{
  "horizontal_flip": true,
  "latent_channels": 4,
  "decoder_upsampling": "transposed_conv",
  "nesterov": true,
  "adamw_weight_decay_other_params": 0
}
Rows from block 6 of the encoder of a small image denoising autoencoder, named by matrix and row number. Rows with one number belong to one neuron. Each number is 128 + 32 x the weight over its row's rms, rounded and kept within 0 to 255. All counts start at 0. Numbers have three digits each.
After each neuron's rows are labels from the 100 images, of 14848, where the neuron reaches its largest size: "patch colour" is the nearest of a few named colours to the mean colour under the peak. Only what is clearly more common there than usual is listed. The data: photos of plants and fungi (iNaturalist). In brackets: how many of the 100.
# gate: MLP gate (encoder.blocks.6.mlp.gate.weight, 576x192), inputs 0-95
# fc1: MLP up (encoder.blocks.6.mlp.fc1.weight, 576x192), inputs 0-95
# fc2: MLP down (encoder.blocks.6.mlp.fc2.weight, 192x576, transposed), outputs 0-95

gate.445:102099142133141086106151132119125168156067166115130102121116153176166104129107092125107069079102150148118138156125109123191084152094156077182156051165148127111135088157088112255141112100153079093135073117129129169105097111126128129117119063136122097137168131155081108120171126189169116073
fc1.445:098112121141127191100099175106166169149122227128143075138075154131222136138121118096137126143129140160102173127121083169177073139113149093170151132155184116117123166187142174172120038085088137094107119144033191156110179108115086167144117116137169146129130164109109137067141102118173121088
fc2.445:098141151116078144138113156166093147074130111118145111162142130171126078120167099136122052118056107088092118035135071144156083114097137175170164126120157154104131125185142095125131180178130202122117130130149124148131178141104117200103137097101126170139154154127101104121131086154191157149
patch colour: brown (66)

gate.223:190121094153106100138145150140086115073124097188134090136127167133114177099083144154082127103129147117195165113141146148098124113096082135139114154104099082100165132101145108146127161046070118182120132127129138181107039088057104145104148052074166177110114140061148196141158135211145126149
fc1.223:130127070145091129150084113064086123165119145179128090128138130131168099101058134123094109116164170160151162093119156120058125103133146110173087080142141100131148150136118172109183080119100130153134179152104143079094119111130080168110133204208185160154141100102090071174167053190122078096
fc2.223:095092085169148115180148105132127120134127184133116067108154140079112155101130110099117113059133166088087146180148160113148108119114133092112111157109095091118092141166105133120166131162153048127103165182073103143057121135151198088091152136153091172082166103098169120106078101176123110180
patch colour: white (32)

gate.267:098050081101112167121105175106174085150136140134109106148057112081155143101159151144101159100120105091098062093171123179092101153152145139163148151106137135110116159111086136018092084071117125205108133129148162109085124129169087172089168126033166188120097034144109165114075135127115080087
fc1.267:095096098117126112111107155077146111118145164104145136151185089099094232100188172129162122175193121179177121189104123084100139076110090137097147150142142141125082137125142146114178130144103152155121083116120100125105146113115150145141126164093140119123122052120160119104141061115096225146
fc2.267:153189125075153158155115168171109097142115158152109120066108083113134082092141152044136162114156187047128088173126106148139179130160111151124157120142112070140178160147137109153093086121132079161089158102139104150120129175185136067158123131138092142108162157141102103165172153123171095134
patch colour: pink (25)

gate.332:143144087087093126181194079142110160131158162125138119155130092165090114101151151083157137203100123114101162112104070126152108079153130073129104166168115167092098142149135127090084142138158139132120130107113218150119127145130137113181131171136141125106105167101094153119157144178087133063
fc1.332:124154095110114128100111154077126166115152106171137099099130115079175173154133125161165116095128201134164079154124180183077120158086139162076172153161114146096130193054179080087148066124137102119149135182146084151185121089126126098130153089123078113122110136172191187111079118085134131105
fc2.332:145128121065106149109142127171131125123129063090162143178093185058130117145102116124122193109090076131168047130091164113128174103161117118117163115088162170163161075158087181152133143123183115092109146108080161153162124063097119086114110115157044141126119099106174118129104090116089152109
patch colour: yellow (29)

gate.427:140102113139065100085161114142078109146158146169085080163135120150063143156132076118099068125108136122125131128123090102117140127133130141118105131110074153079140107138128082151072112134176119158137032084181114124091170122169085118163159127135165129133160166151168102148173126145201114103
fc1.427:086149195145101153126163076160131097131184101108084122169154163111072158083061140154136149126142064151122220108141125135125088118131161059170119162124119138123109153079159148136126146122165136114125130146107103156165133133147097129188135106165167127087120145139094183103102145119066131112
fc2.427:041116144137192155098099128143147144133133148156041168128138130110188105090197140101130072168134147111164226104169084134144111115130179107198047131138117111128149062113155142100162147122122125166161107168110146111108155129150135172159137107182125099159130099120133104140157141132080133155
patch colour: brown (70)

gate.487:132154097150126094136086188174121165106121126113184159155155141120141174128110113174121104136121111146112174084160084074208128092152165113147113146122110092102086093149113176162087112124141113128185101127099123082162128125176176144129110192103160080154110125120083115126096111180091112161
fc1.487:133091100088139151127193107075158170129068103132117156093160091159151142178119097168165182115101113132139101168149144157092126148108184091137162130135147172141133122153130159112171191106063175162149072124115131139128153135136058161118208108148151053163210128148142085094166081144139142157
fc2.487:095119099108106148145084078115147136119142130042089092171145112126119119143151135106113071129085105030154151118125127181192067128109148149083170138149126162081142101142201097114027141150091180123165078128105169135104160100071147100129138175138157098127143082182127164112133131109144137143
patch colour: black (30)

gate.411:169179153149100098159138147141182103128137152139123139105175159099140121117071103073115105180163175167110118141104145153139135190090161100216064175138185131069153138135183132102177148117124119180190132115089122177124114079108124145135090174082081152119133153131086125147136145160131141118
fc1.411:088121106098133140106082127110110127118075134076124090149108123141136078091095113145127218068114140091175126154095097071119137148183126171151214149099094148132112197151123144129101122177158121116105114078143164127121128157173172133161140128126149126158103128084115113123172103084137126132
fc2.411:177098167154206143122136120119077097148145098121132178114137138160133104085158118113144191147108191161119121198165145147143137133091107064120119134111124167133178120144081138154130101145159099150135111140140146192096096102067140112088107076134064108098087140168078141124035079111140105132
patch colour: grey (79)

gate.156:105121114084135087132094119128130115124052098201092116163112151079117147146056195129098126120157174130168116043159174109135143127157152171164100147084134113149052103168152052069151140163117111094170146148116093125120110100099080112140156165138188122111140120073125126129113135133197165062
fc1.156:105112153177060134124165167146129115107182166036124120109173100146118146117190074075143103124139097127096135154146075136094085116117088092126149109131126135151182114052126202147067137132120143142144058120100171095132155156130186107136057146128103135130106128176094099123128111104052147166
fc2.156:148109117189126101129064117131191158107099130127181181132138170165109091144122098135103192164145112098135112179072088107100140105082153149150123102123175161206074108065069130095099120131134101102163113141158124093163170102105122180170096097114102142116163150088131156064154138110054123079
patch colour: pink (26)

gate.286:168176140121123115149104136139090058199136139124104151121090137139144109131094182101200159191122108054141194111070071101111132087116156068130059158145112071159166078092107118165126120197141074071114111124107129131127111067110165166132138146126197150103090081138116172147110109153069136172
fc1.286:039078117145132152118125147113178152071110112093137141086151132128105115120161076125109098088166166208104058149188186160157155149116112143090181118158122216071076149111145111107132101076126195195138169128126111107108116193131073101126103128117079084144133128137134044128138173103150119085
fc2.286:114142093154122157147066074112141195135095122157188138129078121144149125125116160109074144163128109127128029109140089104155160103131152142111170114118149138098139114133149133126086149085172135091155132174058184176126101143090117096134149119085143110114099085117134152169125143130209147059
patch colour: orange (38); yellow (25)

gate.346:110097055074149126073168175155139089099154149147138117172170169142141144127141131085139127096095110123084164111170100096145109139119090113161174099143133100171111150109151123077119067138180169120113144127129086139175129146158125156131148169151146145092118088039128087145139147141096138094
fc1.346:108105192116162153135078099102058214131159144173158140148117120179079100117125112128126172135168132127118080139114138186093084116127175152121083133121175141057151082173106115178159189128099090125103140091124205100113102102147141121094170140129085116201137135128164150145089138114070133154
fc2.346:154144109085144089147156180086132205162113134139182184132109130134124113183170127149142104159147127122154172180143153130121167110133114129117143116128158117126077105083108102127141105113129141078150073187107183140143124146151087159131127134151126152123159116162152106113115157171094098132
patch colour: cyan (30)

gate.289:150102207103141137116109182175116142145111127111144137146143117101196110092086141157171100095111100148115161124172113105186090155100159169138127111093155096217131126151115125158088063106129131140167162110112187116119091156137134104175133161209108069158106116138149156125084111137148091129
fc1.289:081172133165107143166147103156149084141166105137118145153125098158089155151093128095148167094066077119104084134059108142180079140147126125066097108181113106035093112120104159112107146141172132067126075092153126133159165126156111100103130094070152167129176158107110159122163152142155130165
fc2.289:107115108105183119057158073106109124080120136104057192156104135111120120136130135076154117151153116078130141158100096094111202082093106126163130157070140101109129118196118096134165057120116126125102136161132138184152075168140102089117099100113114145186124105138099196162137165090146111143
patch colour: cyan (56)

gate.155:073154126082147127088081122073091120124126204166127132109123151101182109095085083112122172124092139142125099129140191150070110191139154145087153106125194200096105197131087129172149110097094145124106127135085137120124133123110158073098153164053121124093159174107119099116156139131105129133
fc1.155:105151118123126115105059063066130097147101097083094054157108131084155157123113126151132108104137146147126150120141126122121171147122116145096092108142115136109167135170076160129142207165121116122122119120158168043119091115120142066131150132132175144099088126094123145149144130087068123090
fc2.155:167138117152144102067123169173112140125142122154078108117159171103149171101137099185136113147139136079138119060114098127105084099100141149132144164102092131073125087114130126136132142090186044123088100166125115170138167129111179139145114160094144046158097115108142116165165123149120147156
patch colour: brown (63)

gate.70:090183120102103115109111178106090123106116117139116168153118189057081191123075091167090136116119155125119110195138102123122123150117126155146072137108178107115108179137099117127107113131151108106122121119126097143172105125122154113157134151123116156118152118195154117136214132098168087127
fc1.70:133152135123145106122107176078148128118140142102083175102128180074062108095061145108075091127088158142100125114144133173117155157076149169167157136084144164146127189207091156154092144138207052117159058152140105156150118067153142112176084116112158130122137125173163142097200136158163120121
fc2.70:171135118142170155167103100133119117131100134119127109165154093141130118158139162102157148157112145161125137126160137109141122122101150129109118144128176126043103094162095121119081128102133144132099158155110117130134096182122131090132177221095150125105127082058077094113195122127105158074
patch colour: grey (76)

gate.491:132068143148130096187110144177123124218128130104109104112088143107131129127093098099129149062106044161173125159160108119099137096077073102099136103053101110115124098144112136118092123091163159154119080139120139151086113163166179121156150078079130080097173147133174141155161119099138160110
fc1.491:081157116128138142085127132151151125156148156102140099105178106110166139154150122220173057096160144111112135136046166100131086216097136166137130128175080197144106124073182097116145116147163095096087158071146145154164104093096122085104114162157097120153095119136096134120069167135108121166
fc2.491:144122150139133131137117178097162151191062100138146136164108136144109097148120101158095105137130153153116129134120101153174161199146157107143081173083154112065045150130187139145088131079123164145147152147176162086085115159069160211127129149118096056131105140130139140078101090187087150155
patch colour: black (37)

gate.199:096150077181118161156110151059149109184142165123142120132156074157128136122122093080092113136126152126136061120166152149143139154113106101163101098129073128135105160120104137086144143164120084147118128135130156128179166185089080113116164099109118108156082118105163158067121140150094098182
fc1.199:078138173098108120122095184152137107081085098104133110153133190175122113070115130166107154181063079119086131150129066130097120144097152151126123173124131128137105148130128104197105115100131207125086168088114111067099149070124135103155108167138105099140136115105114090138141158122130060070
fc2.199:168095133072121122140125194166129140144109103100056135138115170147103170059099136128139114127154091198105100106178162110138112126092087165105145147083173155166167109173085064093111143156090106104110170127115129112103145136101149129160137108073100114132145118114113149149053140164113155132
patch colour: cyan (33)

gate.489:139149127152138139087066116155121054121133168063103106130132143153117106198107105079090075169108131115122100141114134125152042126137177146128139154122062116147163121167154119154091085161120145067094213198099145136110146084057176127170119125149142159094154098128116097108100104129176112119
fc1.489:134138120116101141137091090141105129142127079154065106115174178142152102163035100092142122171135121071101156088082108147059113133109132181140125147081100097127131195153076118171095174115154135084106153198096146096136129162105092133095125160126126117113108144112083150129152164100145114109
fc2.489:133126137162138111140114137144108125129112151115090098185138128106075097139135111158111124113162183092096171128162094133132085137061088083117121133103106160137126066143075156140175100166127072143092111148164127141090145093131169145160075101167109139112103146118201174126098132105144106133
patch colour: black (25)

gate.16:109139142137161138171089129117124126135109138213160090176111142084108138142150131113140154133077136102126103085165164102151123109098144094079097136130137123111134113102102113096124132067102232124106042128141088111133065163124106135136153137087126120104100118140139143109076187146076164150
fc1.16:139100109121120127162117122142156132110162119069168063165153087136110057159180132127148116103128179168161181161116140086117108166079130122126153120134119136143088167140096149143085163143136083085121110178142141118111134150120117108093093080121123103214092081159125105124123085159164141110
fc2.16:141066147161134067160102150125108087198162154148150114130124100123138196145170106156145136111156159180172172110197138125113164163178188128111085177109116095015112149147157170108122159109112168127094138075159076119168138165108130190129126167129120134136131128158118124120136142133115137099
patch colour: black (49)

gate.340:158118171127102170121143152162086119132160134102139071154142155231207166145139096123147129133112079131134150111116137159116114097141093150166094127108145075133167175157125088150131126124154148124126132178151137155128090139113116236166182177137141169141110124120125109100149155133160134118
fc1.340:136096163162107211157123073163116145110175096126112110131148155217200151072135093112123177159097118112110162123086096138149102090134138178130091172102152114074085142120146167112131111121123144063184140118127115140140142139158086211120106152112147172118101104176128076149147177167079183083
fc2.340:127120145108103173117110220075100126095103130140138148179148126118122097163095099170088192179193069147105195161145081123142126119141103145154095135109149105161128121140147198097172137072104083116121145142114101133197124123125135093172197087167031191137134156181122123117146124156131136129
patch colour: yellow (27)

gate.235:120113120155117168146084150145102172143108127139120065083154096137136112176117122080133056111081117200129166147110136102109099138137103129077170131121101148155115159169151163086073137117104119087099122126172182156119123147079122121136139133133129102132087082123147103110115095101163199103
fc1.235:149146160066120102109168167116140125112086146133081124143146170083103132103145093197117214140130142111097153095145043127171133122126136095121106123110126138088119119159146114190164150128127150163091096123140090105084159082159126150159126150079150111061194164119129114151128151171086063134
fc2.235:123110116157078143146078210146132118150119087132083111137188114097136175156156092132098166146125112148128139109126186172101135135157186170130139157137116090047128145109139105149091075128151152132153130142124117118154162158115168184115155190096161110131159075057135118175089107130112124148
patch colour: white (35)

gate.229:130098111121151119127095133124160142134196128107146084146137107119148213176146177106103075182182135104096141097064138163111180108166073145178087137100116065096110149135152164184123159170102085128104158093140107143104123169107158146145136126107079199116112095076101142118124075121126138187
fc1.229:135138140105161121196167159059158152105170161139152121179124164087132160129080159095142122110124099096181206102070112142127158054152167132120075152073122088144150199148149153114111183108102132141096136076125113058153104138105123123196100109090129169184123173123102177153175111093159123109
fc2.229:111196149112123121145137119158132110094137148154088070104108139141119139119076129134091161085115152102108146142097078117151156152168083140151125083076096114176185180095174113136089139058153128104141096078127121115153107072133117136123161148155137117144156116137162189128088137142097154140
patch colour: orange (35)

gate.567:102135145112059135099149112125145186081066133155120109096134172124117129088112151147112147079089097186085067093117150141114178083140107132135127136103116153072106120085163103174175126154111109138132164108144106157122112096156111151120098120115101084117108164133134064129122093156116119116
fc1.567:106166075163124103082114092089121166128093107178119141146074186115142121135127130058118141144111202136139141142112117133121122069085189081148149132107120125138157171149123100156127150174123146121108124155125117179074185098119075050160104174164094084144130108127085091146083122142080096138
fc2.567:103132071101130133107151123126138147113134152088110114100196167177148105154014138135157144137139131120147114153146166124129191126173151132155108167120141178098129152141195120152188091110160098102156119135096075137186157164103113091120164142130121132164165134076188085098145111119125119130
patch colour: grey (81)

gate.437:174115084148073165113065137144153134132119147159171134079107144174135163116163147137065118120078162116146138139163101152152121097084095144157159132102125145146142129139128143071127100152153169145113101073093185131134144137179102154096191102162111104160122197109113150077135074069095158134
fc1.437:127185161114143126074144072074183093164138163071149109111193109192153138112116094138122115149153101060114116113110179154129119168147127103144111128115149127107105124095153142111144169133046087092179154098116134092155143113125138092124059137106150113171151086112172134157121109115132115105
fc2.437:132142115115108154082099171112076154127162145154142177094064103104109079147125115133081117142169101143137153081135061164117074161086128122111079111136132090077131156102121164165159099143155135078077114095148102132202083150163144098201087129122088197121188135074168122146085102099131153186
patch colour: black (26)

gate.440:109107149059176065183150164094073099140154113137119129138108084104140163175136137124165138094139073123126148163146156132142126217056114132147107150097148139154162163114129110114136064151067149120119125105196110084133078081148129160152185141166107141101102120135136169121119162107103115176
fc1.440:106104210124120122117088129166075122064145146119095086132135115140108130125127104136100139166123164149105144112132124111192127127164109166139110105091089081128161123118063091135131123167099143078114111063114130144162105119175158105165125101086110098172126176107149175118128157108110126095
fc2.440:085063183171130148122124116134101128107124131083158074122136118142100146059158158170179124144156102087140141131109155075110133064139145099109157111128121133129169060126151086133157117139080085141092149106183180143092187065144100121108128108109154122184156120132156175101092094102117114101
patch colour: blue (37); cyan (30)

gate.366:082061163128087124110123164138100134145161137142120157176110086131129123122153093117158154143144129170154089060133099138074101147128072080156142109163119117100129100155093086125118076142101064082125132159123106183149020161141167149155166149173119124132083084138097175096190142180144106140
fc1.366:122157110173077137124145113104112180124134110109065105145108156111153116099096106111118114108147135090120158139106146089178058089140188074104101148137171111123148140138143162163133091102155157072105121138120133171181146114199089115106115143135133147106107151127157121134131093132136117118
fc2.366:085145123138127134073195186113103103131149146152117133118123187119096139189145098132163151118122135106116154154121096102102157158145124121169191123100131152117083086134119089190137071128118081106142095112101119154089037128194112160123099119124099094149096146082185108046107087126113143088
patch colour: cyan (36); white (36)

gate.92:119116156137123129148103124072171114104116125136174105125140115118073115114135119169132136135110164113121134091151163076091051146074119120126103120108077077145143116103086135150132117118077127102148174071115131127154097174130066117147079098106153159142147135174127185125119075137164099114
fc1.92:135113169113182145150150047123119116126120155184140109124102162177125092098111138061075123124158111158131163099159109081174114139145117136128110127074111168099116101114125080155108155106170164107101107092126092118116153065135117132086096105090113076170156116106091098133066113162125155103
fc2.92:144058078111104091090173072112136149120113148143123153076160129137085142114093089158008130106071088134147171108110148139095186173129145098145127100113161121125149181129122132200144137134102094158159147125193159122116146160145126137151184104069171129079107133101143146091135124132109117143
patch colour: brown (63)

gate.543:167111184140167093164130100157144103141095152124143104119102128146148126128076147144096062149156066089112144070091104092167102082101106090161051167127116128168107136102087127215161187189099065128135141164128169065157092103089089132126111110141166198130120143134106204143147095162151221082
fc1.543:151113184111162102140153129172144141116113114164004094102159096101143127149079133103055117148145078117115205102074130107186187050122134101092066142154089134097174151122128124140130170171140128119132061098135149079119102108167096113145165133146143186143115147141114147153097133143125183081
fc2.543:090101157093159143134161110139143134126107168128049091151115106109069135142151134138110093099122100173191213132129138137094115099156151147166158101098164130147132162111118180148141129070162151157125101095175144087129128154097089151099134106135083119091172183131122132103163155114106091121
patch colour: orange (29)

gate.515:120175120119112093157130143138124143109078114161089129133087069117189133105089067145094109121104133144173137060144126105067182129167082115101166149104090136069097133082133146123084129104085142126129092082133133114087154141077150087149101157096170146121096152127125186066088139139116131137
fc1.515:108134071088169081103083077123204151106114118114103120126146102158133111139099133078117137074128153126138097134155142123148137096050103144114150119133120109167111125160092092139043182123130126138167089078094139133175113139082138141125061143143176142062168114127113169182121161099104064128
fc2.515:119106157103149108099158163143124074146120137109144138094131162143134131145122135140175155120159147057149113112110096146019192160159167150105101142150075097177111188094124056137105142112113107150135161155129116141068126139114167157147106092086159168116161141154161073079107145066119093082
patch colour: brown (65)

gate.408:124154091119104094089081141092144170151078144140189117067113080160138114150155196137165098096122136138159102160094179136144106142133132151119092115169168061072116104074105080062110107103112093139176083115168109126136138156165085104125148114072164137114112102168151125119106162193117111064
fc1.408:132171087132059063082090128076126200142102143138165136123094128130186065153127181113151108089178163129137143137154139176110132097136191175163144156101108084063109129111111121081145149141072142153175126101154196153131135168115125135150149137066088099090154097147151090110157150137111101102
fc2.408:130132106055098111132140172118150156142085108098112097123122141113091144142125141111123126133115156137206136155150107116224052108141122111098146187189069134146089132153136103073187136093149105105167161157145137184119097092087155141148089135158090090111127159108140148172177154136179168168
patch colour: white (25)

gate.39:096144129148129149185136159054184139134147139095129159147067103104165159146113159116132121110134171087099156155118160091110133131080118106167104101178171160149174121123095060159161056137123110168117130113147197054136128163159098134151185106124175164146178132120147192118130093168122131037
fc1.39:090142134170127170157065111100119099117117097168084126124113118114171100123102130104141114114103131100162159123142117140143126169088107085166135126084170120159171089116150127164140111154162085132136208168088136139130066170107171098066173140047131175123147131112174179134102092151113102133
fc2.39:094148103189125144136130108127096126139114120101050079150090137123156124109133141125178192151130134115096183141202139095026095182181145082148140132108082121067142067169151135087138117101158170149138132163129139109127101134112074072098111135118120099145159172126176132139101146080118133152
patch colour: red (41)

gate.233:180116128154121109104069153138129122057104185101167115124161163108108116130134140172163149141166108116154091120089128081128150196167139095062153133105125173113172179127169160173136145107103096090130172090143066115144150100084196136061108132148137085173097129174062101141150113090149125132
fc1.233:124149144102106098198104185123124095137093100167104103123159094120175106111123084135110133169096103052122146083124103095129103102133123082088146143152141122131127172053111130096140098136125138086152137148125131098136125149153105092087137139172126123061153064108093145110068106131120123201
fc2.233:146112159174119125094165187121179075127105144131183126126192070111096131167107138077099112160144161087149066124099089166138160174134114136188182097139184131063113102108179129150115136153120131144097138127144160147130093078142125171134108116166131081136140102130087126136077133104118125152
patch colour: green (32)

gate.76:157132090166115116146169071173151167065125133143114169168125151157149213109088135138161105091208053119105139077134094149118105065109120113126140133153096159079077138181156123124144107133119140117104135172184113119166134136121092107152123124104167187078048104145141122140103079121107159151
fc1.76:128176132057117129066112079095128103144138163172094100124113110152102108184138165138120092159072176212116073126142181185117122113164125143150187097152099158199108100083188148118129124141071140171137085152125106132194161089081136171093134118128104161120169088116166113125112180080128128049
fc2.76:135092068105115127134052069077119150134138118079103114149106106133207143151141170056082142122093104076075082120160142152106073096119116180105153094174121150093099115187145164125144111239148095127135142157121103124130125102116134099142104145126108137139088138087157132130154187192136179123
patch colour: yellow (26)

gate.161:164099146058104146108134159123058177094129088137112135124151166058162191183147157197164126179129136120099103105169057157096085111130148125136124165133106137117139134066076176132141116175127145092103165097161135144115084086139094140137112186110155113131123166078080093148108119077146130130
fc1.161:139101144123151158107085110089133066106114158137162186097056144135138154077155140104090113100232099134110109139138109118096184098109159104141158139097143102130155151169071169115110114080098087137127147171150193107133154150146175131143108168141081184111191088096182141116158152118160094140
fc2.161:107135068121205137111096122134092128145086200171134093151161158168125127148099107143120150162116092148128134041107091075087122139085063151123114197159144187095134108169129064084130134140122179090114142144169086097139105104143142138122102195127165107117129127102151097112124142113105138104
patch colour: white (37)

gate.208:128143144108180136117127164136117100168112092090127178129125080115099218215118129093150120117090143109121142105129174158133086108102094152144080038129098158124181104131072107139173121147149100186034183084140106092125144207132099126091092117127154126075110124139131121148158075134119116122
fc1.208:103078147056227191104121110168106117168142103137189153180071120174145187107099112118076144130138118160096173069089176109138134093131113156096130129052151106127156174159107125109175111132134083163111079091134118139136137109088100091161101187092138095119118123096207082120080131191122140123
fc2.208:121159070163168054128159095146001105120085108118159111168067120156032105177141093135130128100152161104082184108099099155158063126123181096175128142079130171129148138106128110155140105167131123129149109120126121144125090136171158076178124151112157135101109085116164133110171090140143115177
patch colour: grey (75)

gate.477:124134102109068100097169139119157133131154114188051113162143108150132143117136075099142121130180087099141174064105169152172128147105157137127145136173145099103127133151111102046136142111180142116150027090155109111167106120117159110106118151164132066151130109106135103121171122126167158135
fc1.477:107105156126160151081176145128140134127100091150118112153160103129152080089122189157112163191151101112136165066122168118145200152122118136113112097126128183110129169150133100140085147120136162148111094104164144094140120068126218133134165121151110136125166128166145060148120162131108107147
fc2.477:109090132170051112119161093145176132111108140123149088120177115098091094119112176142114076175154115140090105131119092153104148062120105116081161123114111104080137120145139100147158174159105161100053155159171169179133114126116114082103187114127194160082096140155115100137178178143080141141
patch colour: black (31); green (29)

gate.96:100142105142130147142163197130171166082147100142144182125152179076130135132139146124177109125147156063057150125099122163132118075093116103135155114115104132105132110136073111099117120127083096134098153164096145153108120147112107108139135136080105134176116129111037146099112105157064066133
fc1.96:138220110127103140187168191120103175127163091119163094148185197109157163138132146117152090128145170132203245123128148142109190107105117156138090138168185127121077095134169096099105156049152167152123134150105128142130128115138112162161114134124168094153100110108138143150113143160113108182
fc2.96:116147068108120185089101099142176084147115069108080087126183113190118139140149082133070133159148093128120140107122180079135079155149122113175082138134103125132128107099159137086136113186125094172168169136074126128099159141153105144153139091155150161145108136153139164068125171134104162167
patch colour: blue (37); cyan (37)

gate.230:115132143113125197176113130103149120197118152121174173114102137047133157172112120107118172151150118152118165070102159093089107115126131149179130145142143131089109137130137189146138124132124095158146131133083128112120164112073077142159104139121183152076186122134148097148140119144132166154
fc1.230:153104102136082101083146155105134170117130121117185064115138091181150131114121151160129081146083128143162094201161108123134123175139129140118114080129104172134134149083133089133152128151150134104122190094161112105101121130174158150135117116145115112231086174140108132126172134147126126165
fc2.230:105154102095109135084147183141135151102115088151224204123077042127102122107076110108083141088148084087172056131096139135194126173087112124159125124167121165108146132141085100121127109124141156118070122147068098122120118121197173156130153101121119112104125040145122118110111155129117169117
patch colour: red (29)

gate.505:171096114119153116138125097145148163182118161096074197106137130184122085130106144119130161098110112144091192068125142106187123124149161158154130111103161190109163093101189170166127128162143120104123079121126148124112118091110097166099147152187157092169111099141169180140109171135146160156
fc1.505:161131104126130130092131099114159170183111113147041146107113173192155065136097109120167122131123078172125160071162097125154146203168170146145147124132141138098169094089164111158163160131122139116147125167143079147116135083110110110070154165139195110149108104129170132121092186159174144126
fc2.505:134162157114155109106049174137125106101139120157169140156157168128115116112128103125119106108148100132131045128091141115146031200132121122130144133154115143105110101125127166150197122106104093144130099149155118090130168130144150123127121093131151081135158141109143130144147114105174147115
patch colour: red (35)

gate.422:150157124076158124135157174094110164103125167110148110136145083117153120180137114121125127142182172101131161149143074077154136164155143137160128095206134199141165139104140101181158175084100147176140157111138125154151136125137128093131108099155137146121167117119129152128126182191165071136
fc1.422:053080161189112166150164108166152123083169103127139088161099158129074171099112154176148091151130132155099140184155102170081112158093101160055093163100108074115112088121123128143124090179150124141126114132153124141110096157121149186164145150142154106135104100117112133126082113108134171126
fc2.422:122130125149157122103148138111073130192079107131149209157175090124172117127115104141145150130183176106151112128102109102124172089130066116106093150208188176181160121118133133093145176114107106126160124136152138134146132124184150141203135120153101171138167124158137133142119116104150110124
patch colour: pink (30)

gate.353:069108136109108117095104219128110067129170073140112109110139103144139127133125135122089103097133162136119135117139136155094089087153152106157103111129113151109105090107136153158103163090181174171123114145112173112150083135201067106109100114094110128086121053119140140123160157113118133080
fc1.353:161125138114107140112149164156093140126120084140052097136169125149115101119094094122143089097122127147116219138132157163116092115152085122111138128112145153134138094166130139132125134097126163203088045144112148142088116145181085161166163126088107076076105073083115118107166158090158153091
fc2.353:115107140137140146152073108130169137145119121068074120183106122082118170118202134108125106140138135130183199127143091156149172061158099152126126144120115141131132117124185097164114074142122158125109105170105116109088142151086145094121126140105114153155133155156160106152120123156111125166
patch colour: brown (64)

gate.438:092116147129211143167096179088082141097153149177146118118123163091105121167130155095134152176053132130115119165059056118120100109144106118139141130181173173183084118108099126097126125140069135124127159094095142100152117204147088097081127102133156084158148070138103133129158145120139138126
fc1.438:169187162123136087145119123102087142152100121136190085123165114119112086125125116108135170118127141169076093158108148101130147084138118162118155135124129163113090099149122107184164112117144102077092130096147149110141124071166076096145069135164099085198083088075077110109164123126106092067
fc2.438:152073153127106153128152150097163170143109095086137070169099115081083135105118195097162067104137106159129116145097106183143072131092129101107105196109075144139117104149185088089118126124160148132177087129126122148081165151146136100091100113136147175139089135169083173138069138116115166131
patch colour: green (27)